Rows from block 8, named by matrix and row number. Rows with one number belong to one channel. Each number is 50 + 12 x the weight over its row's rms, rounded and kept within 0 to 99. All counts start at 0. After the name is the row's rms in percent of the matrix's.
# convs1: grouped (8 groups) 3x3 conv (model.blocks.8.convs.1.weight, 384x48x3x3), inputs within the group 35-41, a 3x3 kernel for each
# convs2: expand pointwise conv (model.blocks.8.convs.2.weight, 768x384x1x1, transposed), outputs 320-383
convs1.226 100:52 68 51 36 74 46 37 66 51 28 32 83 41 59 58 36 51 48 41 59 43 48 45 56 50 52 35 43 67 47 54 36 39 47 31 38 47 50 46 29 48 31 50 58 25 39 58 46 70 45 36 40 33 47 56 40 44 55 45 44 33 47 44
convs2.226 104:66 64 40 54 49 70 39 38 32 51 60 47 57 45 72 59 69 68 52 63 27 46 68 54 26 43 58 36 51 51 36 41 46 45 39 47 55 30 62 51 47 30 62 61 31 51 48 46 49 61 69 49 64 52 73 41 45 49 30 58 44 62 51 47
convs1.227 101:53 53 45 49 53 36 46 50 62 58 36 50 44 47 45 32 47 62 66 65 73 38 43 53 68 35 51 42 48 47 58 40 67 49 58 45 45 64 50 44 54 64 49 62 45 43 37 63 47 62 41 65 43 47 34 25 46 67 28 52 55 67 66
convs2.227 104:37 38 54 57 44 53 51 50 59 47 44 65 74 35 27 59 47 57 37 56 37 57 47 64 56 48 71 64 53 38 50 56 33 51 55 39 50 68 45 72 52 60 66 44 49 48 39 60 78 52 62 50 43 50 56 58 42 40 31 41 57 60 53 52
convs1.228 098:30 43 42 66 48 52 73 49 61 43 33 55 58 59 45 40 39 45 28 55 43 67 51 63 47 47 46 52 35 58 32 65 56 50 52 65 40 48 52 36 22 42 39 53 62 37 57 40 50 35 30 63 69 68 72 56 43 23 53 65 43 41 49
convs2.228 094:60 50 40 61 62 58 53 34 52 49 52 70 53 42 55 45 48 49 22 51 37 56 57 70 35 29 35 47 47 58 38 48 79 52 86 56 29 62 64 54 37 49 52 47 52 61 71 56 52 44 63 43 33 49 56 39 48 62 52 60 65 51 38 47
convs1.229 098:42 62 82 49 35 41 54 54 58 53 61 48 37 55 54 47 41 52 76 64 40 57 69 48 36 55 41 51 44 48 71 53 50 45 44 61 54 49 55 50 43 27 49 37 33 47 39 65 56 60 40 55 37 46 33 35 26 44 57 53 51 74 56
convs2.229 097:50 69 53 36 52 49 49 45 64 34 47 59 48 58 72 35 40 51 48 44 55 58 47 39 60 41 67 54 39 43 70 53 34 45 51 53 46 69 68 39 47 49 73 53 49 61 52 46 63 18 56 70 56 69 37 58 59 57 56 71 60 30 42 54
convs1.230 097:49 69 46 45 51 30 36 51 54 45 50 57 47 57 46 51 63 58 49 55 50 27 66 57 28 39 39 46 70 44 47 47 35 47 66 40 34 51 39 52 61 66 51 85 75 36 58 61 42 55 60 50 55 57 51 51 57 58 57 34 46 28 39
convs2.230 090:59 39 56 41 32 36 37 45 51 53 53 59 50 41 60 53 68 63 50 49 60 52 45 41 71 34 64 60 57 53 46 58 56 43 45 63 34 45 67 52 51 57 42 47 37 49 35 55 36 46 27 51 56 45 51 55 48 53 41 46 32 34 63 52
convs1.231 095:42 47 40 46 43 48 35 27 28 45 61 60 48 43 48 82 41 35 48 43 53 40 52 35 39 49 40 65 81 59 45 45 57 37 50 54 38 54 70 49 49 51 20 46 41 52 85 57 44 63 61 31 60 42 37 53 49 45 48 43 39 42 45
convs2.231 099:49 41 50 56 31 49 32 50 73 60 56 53 36 48 39 39 48 57 65 30 65 47 49 78 67 71 57 54 60 63 42 48 59 31 61 42 55 49 54 44 40 45 57 48 56 23 46 43 32 59 52 38 35 45 56 54 51 45 64 60 69 28 27 67
convs1.232 101:46 45 73 43 45 44 38 34 52 43 42 81 61 38 60 45 91 54 64 63 48 48 35 43 44 49 50 46 63 62 48 36 69 54 67 64 57 64 49 47 43 75 44 30 41 64 45 44 42 62 64 42 50 60 41 40 63 48 64 39 43 38 58
convs2.232 108:71 26 60 62 42 48 29 44 63 57 45 56 54 59 55 42 50 59 55 31 70 40 54 38 39 46 41 73 46 47 50 50 62 28 66 58 53 53 48 47 52 52 37 32 66 36 39 77 47 36 49 54 70 52 41 40 58 49 31 50 39 74 69 43
convs1.233 100:46 45 70 44 67 45 56 42 60 32 52 73 39 49 60 58 67 70 66 48 52 63 51 32 59 41 54 52 70 82 35 55 75 36 55 55 72 36 39 62 45 70 38 44 47 46 43 70 31 61 62 31 28 37 62 47 60 57 48 40 58 28 50
convs2.233 102:51 30 43 37 57 46 39 43 60 69 62 61 59 55 58 44 24 82 32 19 38 39 73 48 41 57 50 56 70 39 56 51 46 51 68 67 65 66 30 67 52 50 53 49 52 68 45 46 36 55 42 55 40 64 38 80 33 61 27 67 51 37 24 66
convs1.234 101:22 81 46 57 64 58 42 50 54 34 70 49 39 65 57 30 62 49 56 48 53 51 31 55 37 49 48 42 51 56 59 46 42 48 55 38 60 24 37 52 31 53 66 35 43 31 46 44 51 38 61 48 31 57 37 36 53 57 31 52 52 39 46
convs2.234 100:38 33 31 68 46 40 51 48 40 64 41 42 41 59 73 53 53 39 82 50 41 38 68 30 69 54 42 51 50 55 60 56 51 65 41 49 26 48 55 58 66 31 42 58 46 41 52 37 42 35 41 45 42 50 44 38 64 41 38 39 52 49 49 58
convs1.235 102:49 58 63 59 39 60 43 70 41 58 72 54 55 48 41 45 41 33 56 61 49 61 47 44 60 48 45 73 22 41 55 39 62 41 43 62 53 63 61 53 60 36 46 56 57 59 28 57 55 55 34 39 65 39 46 44 36 42 62 55 53 45 45
convs2.235 103:56 50 32 41 52 59 59 77 59 54 28 46 76 56 60 41 75 52 35 51 59 56 51 61 52 54 57 60 63 53 51 25 31 61 51 48 48 36 46 44 49 60 49 30 53 58 71 57 52 33 50 45 70 70 37 31 60 61 30 58 38 39 40 37
convs1.236 099:63 60 63 57 42 38 43 39 43 36 41 47 55 56 56 85 76 27 43 57 41 47 47 56 59 49 40 73 42 39 36 46 90 49 74 19 39 31 36 43 40 76 49 77 71 48 48 38 38 56 54 40 61 54 50 59 62 47 56 35 54 51 28
convs2.236 106:46 20 56 52 40 74 32 58 63 40 39 66 38 60 65 25 59 46 43 41 52 23 46 56 61 32 47 49 66 48 43 44 62 37 43 52 51 45 49 68 53 53 68 61 57 48 61 36 40 62 54 69 47 59 51 34 66 41 32 77 54 54 40 67