Weights of a small sound classifier: 10.8M parameters.
Rows from block 5 of a small sound classifier, named by matrix and row number. Rows with one number belong to one channel. Each number is 128 + 32 x the weight over its row's rms, rounded and kept within 0 to 255. All counts start at 0. Numbers have three digits each.
After each channel's rows are labels from the 100 clips, of 14976, where the channel reaches its highest value: "peak in band" is the frequency band that holds the peak. Only what is clearly more common there than usual is listed. The data: acted Russian speech (Dusha). In brackets: how many of the 100, against the usual share in percent.
# convs1: grouped (8 groups) 3x3 conv, stride 2 (model.blocks.5.convs.1.weight, 384x48x3x3, each kernel summed), inputs within the group 0-47
# convs2: expand pointwise conv (model.blocks.5.convs.2.weight, 768x384x1x1, transposed), outputs 0-127

convs1.289:157130122134073117062132064113152140137125128148109157162090120104197114152145133106152181152092141087208107099126136100118186138185115154106156
convs2.289:146096139140155100121165150163166097100136118126147135150118134167060150084109148150124090127189121150077126158184123153143158138174155164103089101117105104143157106131107090121121179122114120139158159049174116123161157171151132095148116143088165131131159099117120146154168081124129079148125107125118162128093127155079150117109146137164140130152146109116110121127132149123156113138142
peak in band: 1000 to 2000 Hz (43 vs 12.5); 500 to 1000 Hz (30 vs 12.5)

convs1.60:139134177090132090084114113171124117121092090129111107139174085068177116162131086112161192133113071087049114152110162106117126122112115151109168
convs2.60:152105117132167119172105158118089168122107084110133139173164127090092195134107135161193195165117119117076087094115129117170169081133163123152099119125141182155134079084142174164153136130105128086101105051124170125158138226153116101137110094129109155169134117122139158111095117077146083151135122110132110096169161135047105143141101131119065162161185126140112127063143155100168077151126
peak in band: 250 to 500 Hz (68 vs 12.5)

convs1.304:125149105088158097200140171140165133136179163139085157099106125154104148141083144115063126125152105088107096109101179172180118128148098155193149
convs2.304:094073103092125043116198118114130130118078080159097128151111126097092111147148118108117153185156056095139156133102137145195116098177125144063094180167130137114159136186142123085128093135167137151077183093115129119126092082109116134096148119123140150143162164163121144164095087174117164181146126161096130085154141089140119118154129132118157129113159095150102152159112140108102085146132
peak in band: 500 to 1000 Hz (61 vs 12.5); 250 to 500 Hz (32 vs 12.5)

convs1.88:143132057180144119150133095119130194121121084165110131159167156166095095127160134129143118127125190127113090116126063161171143131173118122064187
convs2.88:168102130135170160133097066105132167176180097179129121176084117088167162132165127094105164144117114083130146130145150167136089086155150116135109193117099167109158136129120145134150087119138109179110119126114097181119161103074116062125038130170199130103171134109199142190112155111133148129158180081124141079091153072083126094112119113122157147133089112126181145159127120175130058174140
peak in band: 0 to 250 Hz (76 vs 12.5)

convs1.90:134166171182195171125171076149119124106092166147118107117083145138098126167192153122118185093078096156180133103135101135094139138094156153112111
convs2.90:162169110084148182110144141124170106126107124097153087102121126094171116104151089120128148140118148158169138153137162125107094110150126158086194105073152122126123133096156125151141106161148124175182187164143088145164076165142132213075101116171124190152096159133084084141126097172133131092165139053117096169118130118118163172093097144134104133105078145072071102086171103133147162117116
peak in band: 1000 to 2000 Hz (44 vs 12.5); 500 to 1000 Hz (42 vs 12.5)

convs1.210:116096146136085075125116188129131104128162087121179100115108107133139103118151144167123173084069066059154084133145133203095112094112132106109116
convs2.210:088151149176120089132124088135158109140148093150173143107159055165144135135141099155150095196096128108154145118141117144160048134089130146136166154168173160145106134131137140149131089107096098125126149086150121113137093142123157159118125142145085140088116079129142122164131168094075149164043128088157161123190125126113126082147056102127170077169134036190181120134131169117122106126080
peak in band: 1000 to 2000 Hz (41 vs 12.5); 500 to 1000 Hz (36 vs 12.5)

convs1.65:095095050093077141139081032121115156130184160057182127119107168155145129146130120129169141124114112137087095128114122137141150119138111104138093
convs2.65:137137071160060122134151144145144147159169155115176154101156144213102138080172126126184138140138136137130109168127144074104170125133124147111134173127159145075137127120146170124172142143080119077156155104196170139106203078140088179034138132103147114099176209122089111112174152142127122106171139157115084111109105117132123160160189102179139132129098123117197076095126090161158196127169
peak in band: 0 to 250 Hz (98 vs 12.5)

convs1.211:121090107121124121130146096085096111101165189131125065178107140146125143118176192114137120169105124082082103135086113082178077140120171135188109
convs2.211:129118152144132126131103189139064166163077122107064130107169153102113165152107152143110185153165107116169153119155115109119137131128134127146120135126108144039183141190159168209151179038165136153131127134140210146154079140079088123141130122123136156156109087135127091117145122162132100184143088075121166136107163158104115103130082124075128178095147113133148156115178144156096142090150
peak in band: 1000 to 2000 Hz (33 vs 12.5)

convs1.57:188077144114163147123128120167157095103145115161190112178109155175145122151116047124102138149130147129119143168188135166107139125093071146101184
convs2.57:128145122131114133076124124124123102223186118116082157143115132133123120106145104143185148100147198107106087128116149049142132084117131153162188154109163128118146101125104097086137103097100083128120057095150114113191114073075102121083141090081088177106079115131180116166177158127103163149119118138155155103127070112143164174131126088168163102181152135164151106074113127116037077119123
peak in band: 0 to 250 Hz (71 vs 12.5)

convs1.33:131165116128127154136125162148140139153142175130148116126130138176153106163098195141085159191144163146167100139096103167182225143144117173135082
convs2.33:120133126146143113144150171086177138080073148126126161095058106138121144153108137129175136072142117150121085139113144151192134125107149184149086168162133147154070131149099153128176106136100078092107129105173133115127095112154121122138140088069133110136104123133090137139150150118106088113109115096145128142069113147116140125091098096120185169098089070106116110119154129151143128089153
peak in band: 500 to 1000 Hz (43 vs 12.5)

convs1.79:166130107191174133119122065160099100145122099137099126167129091152106125124195077165145172082075127113186145186140093102140139120144100129097157
convs2.79:136112179117145122086095099147141102148074114094126066122170073088116140079106115105123105185132169054031107061127122090204136089148141075186168134158176091107123124194063141131104156172136070101155123107136120100173137134164134148108069050121083095062106071072074161155130039167152159131123123099225080150170177151111141158164148079137143118117169140124137155147128104138117113112071
peak in band: 1000 to 2000 Hz (49 vs 12.5); 500 to 1000 Hz (42 vs 12.5)

convs1.59:195131128154074126101126101115114130066085104115090125149109134170132159087154065179146115149117161082188128199120141108176111093117139101140141
convs2.59:122094180104103129120128163131178117165134102167135152138123092150133163109125158118120067124135146127125132121096139158165114112138129135156154151123110131067093135123091085141102081112168109179061108166119112141084160107141130143134108130127087184138134112163079121156109132152105156095112127124129117124128172158128137146061129094228178148141152109188094066133151120077096103144141
peak in band: 1000 to 2000 Hz (63 vs 12.5); 500 to 1000 Hz (36 vs 12.5)

convs1.76:161143150102132117144125134142157157133123100087076144156188052136092134196162167165100092129104123091103177083133057140132145107117076122149116
convs2.76:157122181101107134170149139148126133120150163080166094060138125133150061120109159129099154110089089148083168080113150141071085102139106079128170140077102150093113205152145088131127129192120122095175107095112112106132047156094138087104052144157237124125095109113137093122084135123100197110106058161135113153102075164152086148150078125196104177126105148120127159101117142142139138092106
peak in band: 0 to 250 Hz (73 vs 12.5)

convs1.284:138146157146086149106121158139132126122117096112075165142064136141150124111132056112131064152153052183098065129132128166103097139082170103111153
convs2.284:119129115127121137203046162145118110053086107138093142064089121193102112100080123094136096141103120169142168116106151124062127142164123173132112098150060102127113156103100116141159169102140115163139136106138108115145122196060162186138120054060122065111120148125099127163115184162127134136148079076095082161119157130139097150114137168189158112137121092155120083122131133028137123162130
peak in band: 250 to 500 Hz (52 vs 12.5); 500 to 1000 Hz (38 vs 12.5)

convs1.121:102134107102125149117132174167086110118164137159127184137163122186108130179099086122160113121096161091134145152137136139068063124149188075193141
convs2.121:163125088113101164126130121121088192118162110097127055115081148157206107216153153175125143143011101109203116141077025070113066125094129144152090087123121115095124137142113110131096064171170161092133089150118178120129103118226181156176058110175154157108173129114158144168066136143082209101156151148100145077124122142131082131146085148166161122107138150102140069128145110167140140145159
peak in band: 1000 to 2000 Hz (52 vs 12.5)

convs1.53:155106164110096122148163112110158135095115043163097150127133088110117143147107128214111172179163136105164163163117092139098144173145132066114101
convs2.53:100124086123109157153120071151126139179155145108106188131065118078109139086132098133116137158122080164173132097129143052118126110080106115154159147119168126097152118108133099139188168153149120149134111099121102132179110142107093081092152089105053101195133113137162104147094181113117110120173118103127118119177116127153135099152163120148147106063099136091091131124166162091112119109075
peak in band: 0 to 250 Hz (36 vs 12.5); 250 to 500 Hz (31 vs 12.5)

convs1.366:157135143125138097151088158175152135139158143142149108046124209144171121164138185139149145139085111147120140159095138172174129198112163102166145
convs2.366:069154140109112102096127129127105127117108100109106175135138132157184122087042113136122126149104097176169097128089104123156104190124125127146091191162110039089120195179167106148102164136164127111139132099167122140128106135115163112096137176097149166087105127148112108090093097096089121097155114166140092120154132166161133131178180090158136150101158161094141142145117114104172146143136
peak in band: 250 to 500 Hz (47 vs 12.5); 500 to 1000 Hz (41 vs 12.5)

convs1.295:139189177176131125085084084209170071108101088142120133120088117101133140105118113081119122121076153108130162126147086178176120108141151143132090
convs2.295:104048137113110123094111137104044111112174151110112127107185084155095112167208117131239103177150103126104113075120147180174118166146124114095168075075135220115160150178094115125149070163095130166124121119130082104138117146091078098073126093107083113147135079136096046178081161144171134103157067115110153124166135118144070131075118101120160135154079161172078132113130125161092108170082
peak in band: 500 to 1000 Hz (48 vs 12.5); 250 to 500 Hz (39 vs 12.5)

convs1.216:103112138183098138095141148158103139094137129116201141187102126143120131143140086162137119084145152159207092077078177157091140114144083094118091
convs2.216:121052129131114147170131113098131132083137093126151092152114172164074068159120155142095190117159095169099156140175110084116105131130124102131110084114166160104145172097073092112161082107161119113164075120132132180144129066090119156140157129094165100127167107106062119105142084108151161110094108147111099150141239115163135140140096146158126070127152104187122127127138062140112107088108
peak in band: 1000 to 2000 Hz (38 vs 12.5); 500 to 1000 Hz (33 vs 12.5)

convs1.202:132107188133106130153152092108120129147143080138153149171143198152152098121107145126161030142100120146154064079126171144117104161122156180152108
convs2.202:038106177116128077171129073129104144090159146124118143160097140169163121143124110163137158106178131101193070109109151147147200067135097149136118199163190121132210119111113103119151115136094142186069121154068077177093089128114115111155204116118131148147124129112164143067136135179088139123154076176184110103092181103131131133094050133135109140000136133110142161138103132110171090126139
peak in band: 500 to 1000 Hz (62 vs 12.5)

convs1.237:105089110195082122111104141133088153126206121098180127095202130135129116140166090096167152105113168083156125112105144120146097148175147133069133
convs2.237:134136147104162060067139142100128098113104171064212134099114166149124153136159103142127179161134155115082112131098132156140112104079130160139075136085112174134157040159185143124130035086122124089182109112116169131093139163134188113122129157160156099139087139122176154098117092166145147142164134178133149191153148095087083112159087062157139145125135112130114090171151144108124099161096
peak in band: 250 to 500 Hz (49 vs 12.5); 500 to 1000 Hz (48 vs 12.5)

convs1.362:110148157108167146111169057116115120099149166096124102146129125125090129136153167092180136084136139178101081152104146158080066145139172204094128
convs2.362:089144057123144127091087138083147144132093102121106139128136154078160145109081125071137107132099136141088187160108157160145089130116101145045170112116121124167101076070143141115148105169159129110098090139143142154129118185096099136105102083056154069103126166090150159194175121132120151063135153128152143069132158133138141100152099135114094091110077076095092152127087116123116069091173
peak in band: 250 to 500 Hz (61 vs 12.5); 500 to 1000 Hz (33 vs 12.5)

convs1.224:124156117104107162091114153131115160108197151123164191154129083129104136137088098128085123158111178094128095058115143202127123116106163127058110
convs2.224:111114144145079136040108135110142106142152035095142126153088136152094155152140108152152120092170168089047145114161144108186147072137158168134112164138196091186124159117066116053101122136163145110139114162118163113154158102119101125121143094078116175101160133084146121097148152138156156120103100116095107167151074153082157125105169092146180105113073155102164188110129062063155155066189
peak in band: 0 to 250 Hz (52 vs 12.5)

convs1.62:141120086164100164132132152107072165169148120151107164135140112161158070187168180119110145173145131144085127130164122108150165136099114042182125
convs2.62:167109172131100070216127133096102151089094137146073201101077104108191176068088126091155166072138160140152102123073108110159146095159060148176143156141113130108118138151138043097127111078144141184136128163171130148116092125174111081066155128157167121147085140153125124103160118156123127102111056133125106133154170105043191108117152164099083073131064119096146111114133101186111122123165
peak in band: 0 to 250 Hz (65 vs 12.5)

convs1.85:043107118068121142099116176100108128091099100197155175119206148150109138135142119078107147148076127116110130130181149137136142144185113138128114
convs2.85:131148074133078063099133097148134147115156168101180111092122151086115180087142165122064088153147145134151183129127153118069170152113147127094153147144114172055112104185132050100087170134122134101140127110150145133098147084174148155067136119122100104173105140160141094173117133131072143159171197154169091139177142116113095178112113163161156142100144137141142130146175156127150071136157
peak in band: 0 to 250 Hz (64 vs 12.5)

convs1.322:170123156089156130108138105112092139129168138074142146132076124079108157087124155091071093122096139139104144135095110108213179093095164143132064
convs2.322:206140156153107124137084122123205165093117121126117102069148093134143165143076052130119126145100155070122143084169162099086102126148117145067111142164116151057091163163074107056133161134109148139144199147076169131124103165152179094098135146167128113153046165144166148080197075112112168155170084113185092074142215129182148133175147107081184112101115149113101083130152118126086114114135
peak in band: 1000 to 2000 Hz (38 vs 12.5); 500 to 1000 Hz (38 vs 12.5)

convs1.77:118103188157105063159095117109113169144183091136146082122079103144109108096139176025114142102103118162124095162137175135146125107125114142101124
convs2.77:136113153139111164092135142111091164121173113117142135148148092175101150118131113127104094213090113128118110074106103117147172140155095147117080060105119086137124126138120096104105143128177157075046154141125110183113101149064137141124142118094124148120114119200092116095143072090189125131168122150194116177098141151136146174145149114149112144142139167092165090121197131130111081119118
peak in band: 250 to 500 Hz (80 vs 12.5)

convs1.307:151161163159150128115132078102162156185054108030114116160142142091099113140158125152120145113091116137097181166071105092106130117125107152102112
convs2.307:068082143089168092105135143127152177148106152136113158095191150121111127129119124173092124112138123168165095161109159123122102134167130145182132130146146103139094080145142151097141109114154119119159100098094059081128112153142139098147143130145077169145125113103136115119069174066079143076143129098088124104105157086178095169121130126162162111162116111170123113140098064082106124134092
peak in band: 0 to 250 Hz (78 vs 12.5)

convs1.58:127100135128151124089133088178142093144140193094148088078151133071115143184106179065125152137129122135143140134142167136164100143050099182155140
convs2.58:171141192163151098162082126109110111131124149119144162104125122094156139138119122164142099167118102159100165231092069130160147117136158126164126135101149043108150132146123113142123131081131107122138148124140134149121099111127173161139142119137084187150204126166122168110151171167095168169181163136139136093076126133086156090178072138069161124123144081067091115124109166097124158133151
peak in band: 250 to 500 Hz (37 vs 12.5); 500 to 1000 Hz (35 vs 12.5)

convs1.176:152079213121111091101167095113156040135163162114158120115188152122117097096151126125093086150071120150112129140147134089123138102153141076141103
convs2.176:164132055135151153117113121168144050112165131120129165115129097178124103111074090119061122118096113150170162111117088112122105126125116176130138145108088140147154149117158163171085158134081121091134150225155155101113107115177119106178132124145109120153102143128091163158125133110135099140126178156144153117090150099120153133087113187116126135134093098144109151148112175157174057185101
peak in band: 250 to 500 Hz (38 vs 12.5)

convs1.311:128076103136099138063095124110111043115117147175117082136144133087119140132130066106067123108101154110182075105150157085132094144148101148093108
convs2.311:103187135113144136168142071134141130153140134089119140110101105168132120149121163116112157104130098139117151098120097112136094146171111149085110133098174091115118112109105123115122079160155127099139085115156103106112109109127142096115115123075146150118181126170134150149087086061120170131177100133158181092095138094160140187166085112125091095128124085125154141170124156100105122118135
peak in band: 0 to 250 Hz (36 vs 12.5)

convs1.51:193162175149096158149145090088164180140101099091095131111118117142054144149142139195077107142133149101094142153140111143180122116105093080092111
convs2.51:152130153183108143128148145135120140158159098122095050186125084162146154138107124079081180119111108099149103118146100131164164149147142144145115131166142119152138144150091137112124143179133114107094132066118205114118168157037135109060089102121084094155037099122088167205150126064186162149138114067119138126161138092168148091086144182048088135162147113123132133149130171085110113173134
peak in band: 0 to 250 Hz (45 vs 12.5); 500 to 1000 Hz (33 vs 12.5)

convs1.73:160136098117183092117164162139129140149100045097121088166180112168152174160126160110107122175113121109066083161135134148113121101175103177107103
convs2.73:116114146166146112154166119158147138082164085114089109088189126094134096149101182153200105123123118119178049113083157101150148137174089087116120136095174095184169090108138158178082098106161103175120154116094132179159131146104100101105108119182184122172120127133127124064147159176121116145122089126197062154091139178147074150151128139191150148146108114136140170120164148120139132127163
peak in band: 0 to 250 Hz (49 vs 12.5)

convs1.332:098139120181114095104168155214148119149173134114159096134118100134094128149170136185098069128096079104068134082081131144170130137126163124109100
convs2.332:099160176225183190133149111116129143066111142139103141112075148108115125132000108117126165165091154101043143125091138143166084139085136186129181127126166184149095112080152149151090131173143144149190092131103060167106111129117156111090122110209074139110113141119124115100069120114114108114116118155143133116126156078122122169120166140113098155125150173114139156123116144182103158210145
peak in band: 250 to 500 Hz (50 vs 12.5); 500 to 1000 Hz (42 vs 12.5)

convs1.32:110099073123085194127115145154111134117137132188128070105177101151144083107117143139104124198114066117164147086081130129112172140114148131067103
convs2.32:140207120162106091156142094072091130106128112157120161126154136180092106110137100156104133187116127184084155141147154099112138110140145112107129079143152129112119151137134147103129105122163113151166154094117054116056123096171071161080181126108142160135136172121056139137106124109163096152122116142123160143112113083127190144104098140107085148144110132100134073117053142122114146110134
peak in band: 0 to 250 Hz (30 vs 12.5)

convs1.156:143059087135097065186133110109178082146124119135146132154099078097137110149146100148151146142105103185078144122183133145096121143106177104175174
convs2.156:174155078147152128087127165131159105154104185073168084141153110118141126113150192129142101117125122165168173068060099085153162138133131137139125157160046110102150163120131113161115117155107118090146122127090121112144206138100095083158048105165087197109116101129124115120182125185107178110070127128137123111141150145096100152122086123167173106114154141174125111119163120097168180032071
peak in band: 500 to 1000 Hz (36 vs 12.5)

convs1.49:154085104144134120114089056119174121172133152104093092138119115130119125122131116130146112112136135102200076136129123083116176091197169144040152
convs2.49:134118095115089122144160094099091073101168155113095150159136148173110128109128155112164155075184181105135098077127169137153118143153118132134074123081134160184199127155146059077148144132084136158172097130094155115101119118117167120154125148134119096136182101126140159079157117148161192157162068172140076070056145163131123114156123099147160150131192106134122091094155128115158148086140
peak in band: 500 to 1000 Hz (52 vs 12.5)

convs1.368:154165174141123164192102122160156147088157127154116132147150179105116132128102093136173153127091172168072079171033123112104136119120142141126166
convs2.368:062131126156065084148127108166114165081233151103086059146195165095102099127154147181157171128113149138121167152093115097113103125086118095078070109113140153132150193096069107104107098142110142097095163157136101113087095145152108119074109135123038163106085124148147044137218141116133139093098144210101152158152164144128110171140109090117152155104169151128192181115127128196101103151121
peak in band: 500 to 1000 Hz (47 vs 12.5); 250 to 500 Hz (38 vs 12.5)

convs1.273:101163101066113095136082106094132171111142109167135080127145090084062181091173154151160102140112116115145196150105152105097147172157157149122102
convs2.273:122121108094166128151106069128101148163158149110103140128154141141114118112162111148131112175116154157114162151115115122119139100107144133080156108117106183115165099087064133080146106122145112204155066152177141169144095130172111160144199145159145126111137078088074144151130128163104159137185087166091088145172092080099114085126160147091147109160125089098133127118132099130156060123132
peak in band: 500 to 1000 Hz (37 vs 12.5)

convs1.278:146163153113074175170158197101198091093116120114130145138123118110162106165130143112099130105106147175157163144107124167079086158182095104103080
convs2.278:180165137089082088136128118176135095095153185160124096161103041118125110098149149105119135069215154137111054187202102160103069135171129061148124132133178162158173114100148109126116172129167147174131138127116136090167106169156087104088124145126179152183092165141212144088115141096143130137125158172146153132122088117121126159135119130110092175125154156152151102110164109093147133085141
peak in band: 250 to 500 Hz (50 vs 12.5)

convs1.356:118171094116147130191135110073130193124110176144128094205123171111100125123173128096088104110072106106155079128113134097127103093096179137166134
convs2.356:082128112144112113084110132142112080106160077124199111108047086164153169136145070145134097105142143137140112113068156145082148096152089124129159179136132157174092140133118175148116152130101121115130104154066049087136134131137174171112125099147074114147156124062134096119075106180118140125108127035130077133085109109142148093107092137083073151098043119117156120160150124105110141074097
peak in band: 0 to 250 Hz (39 vs 12.5); 250 to 500 Hz (32 vs 12.5)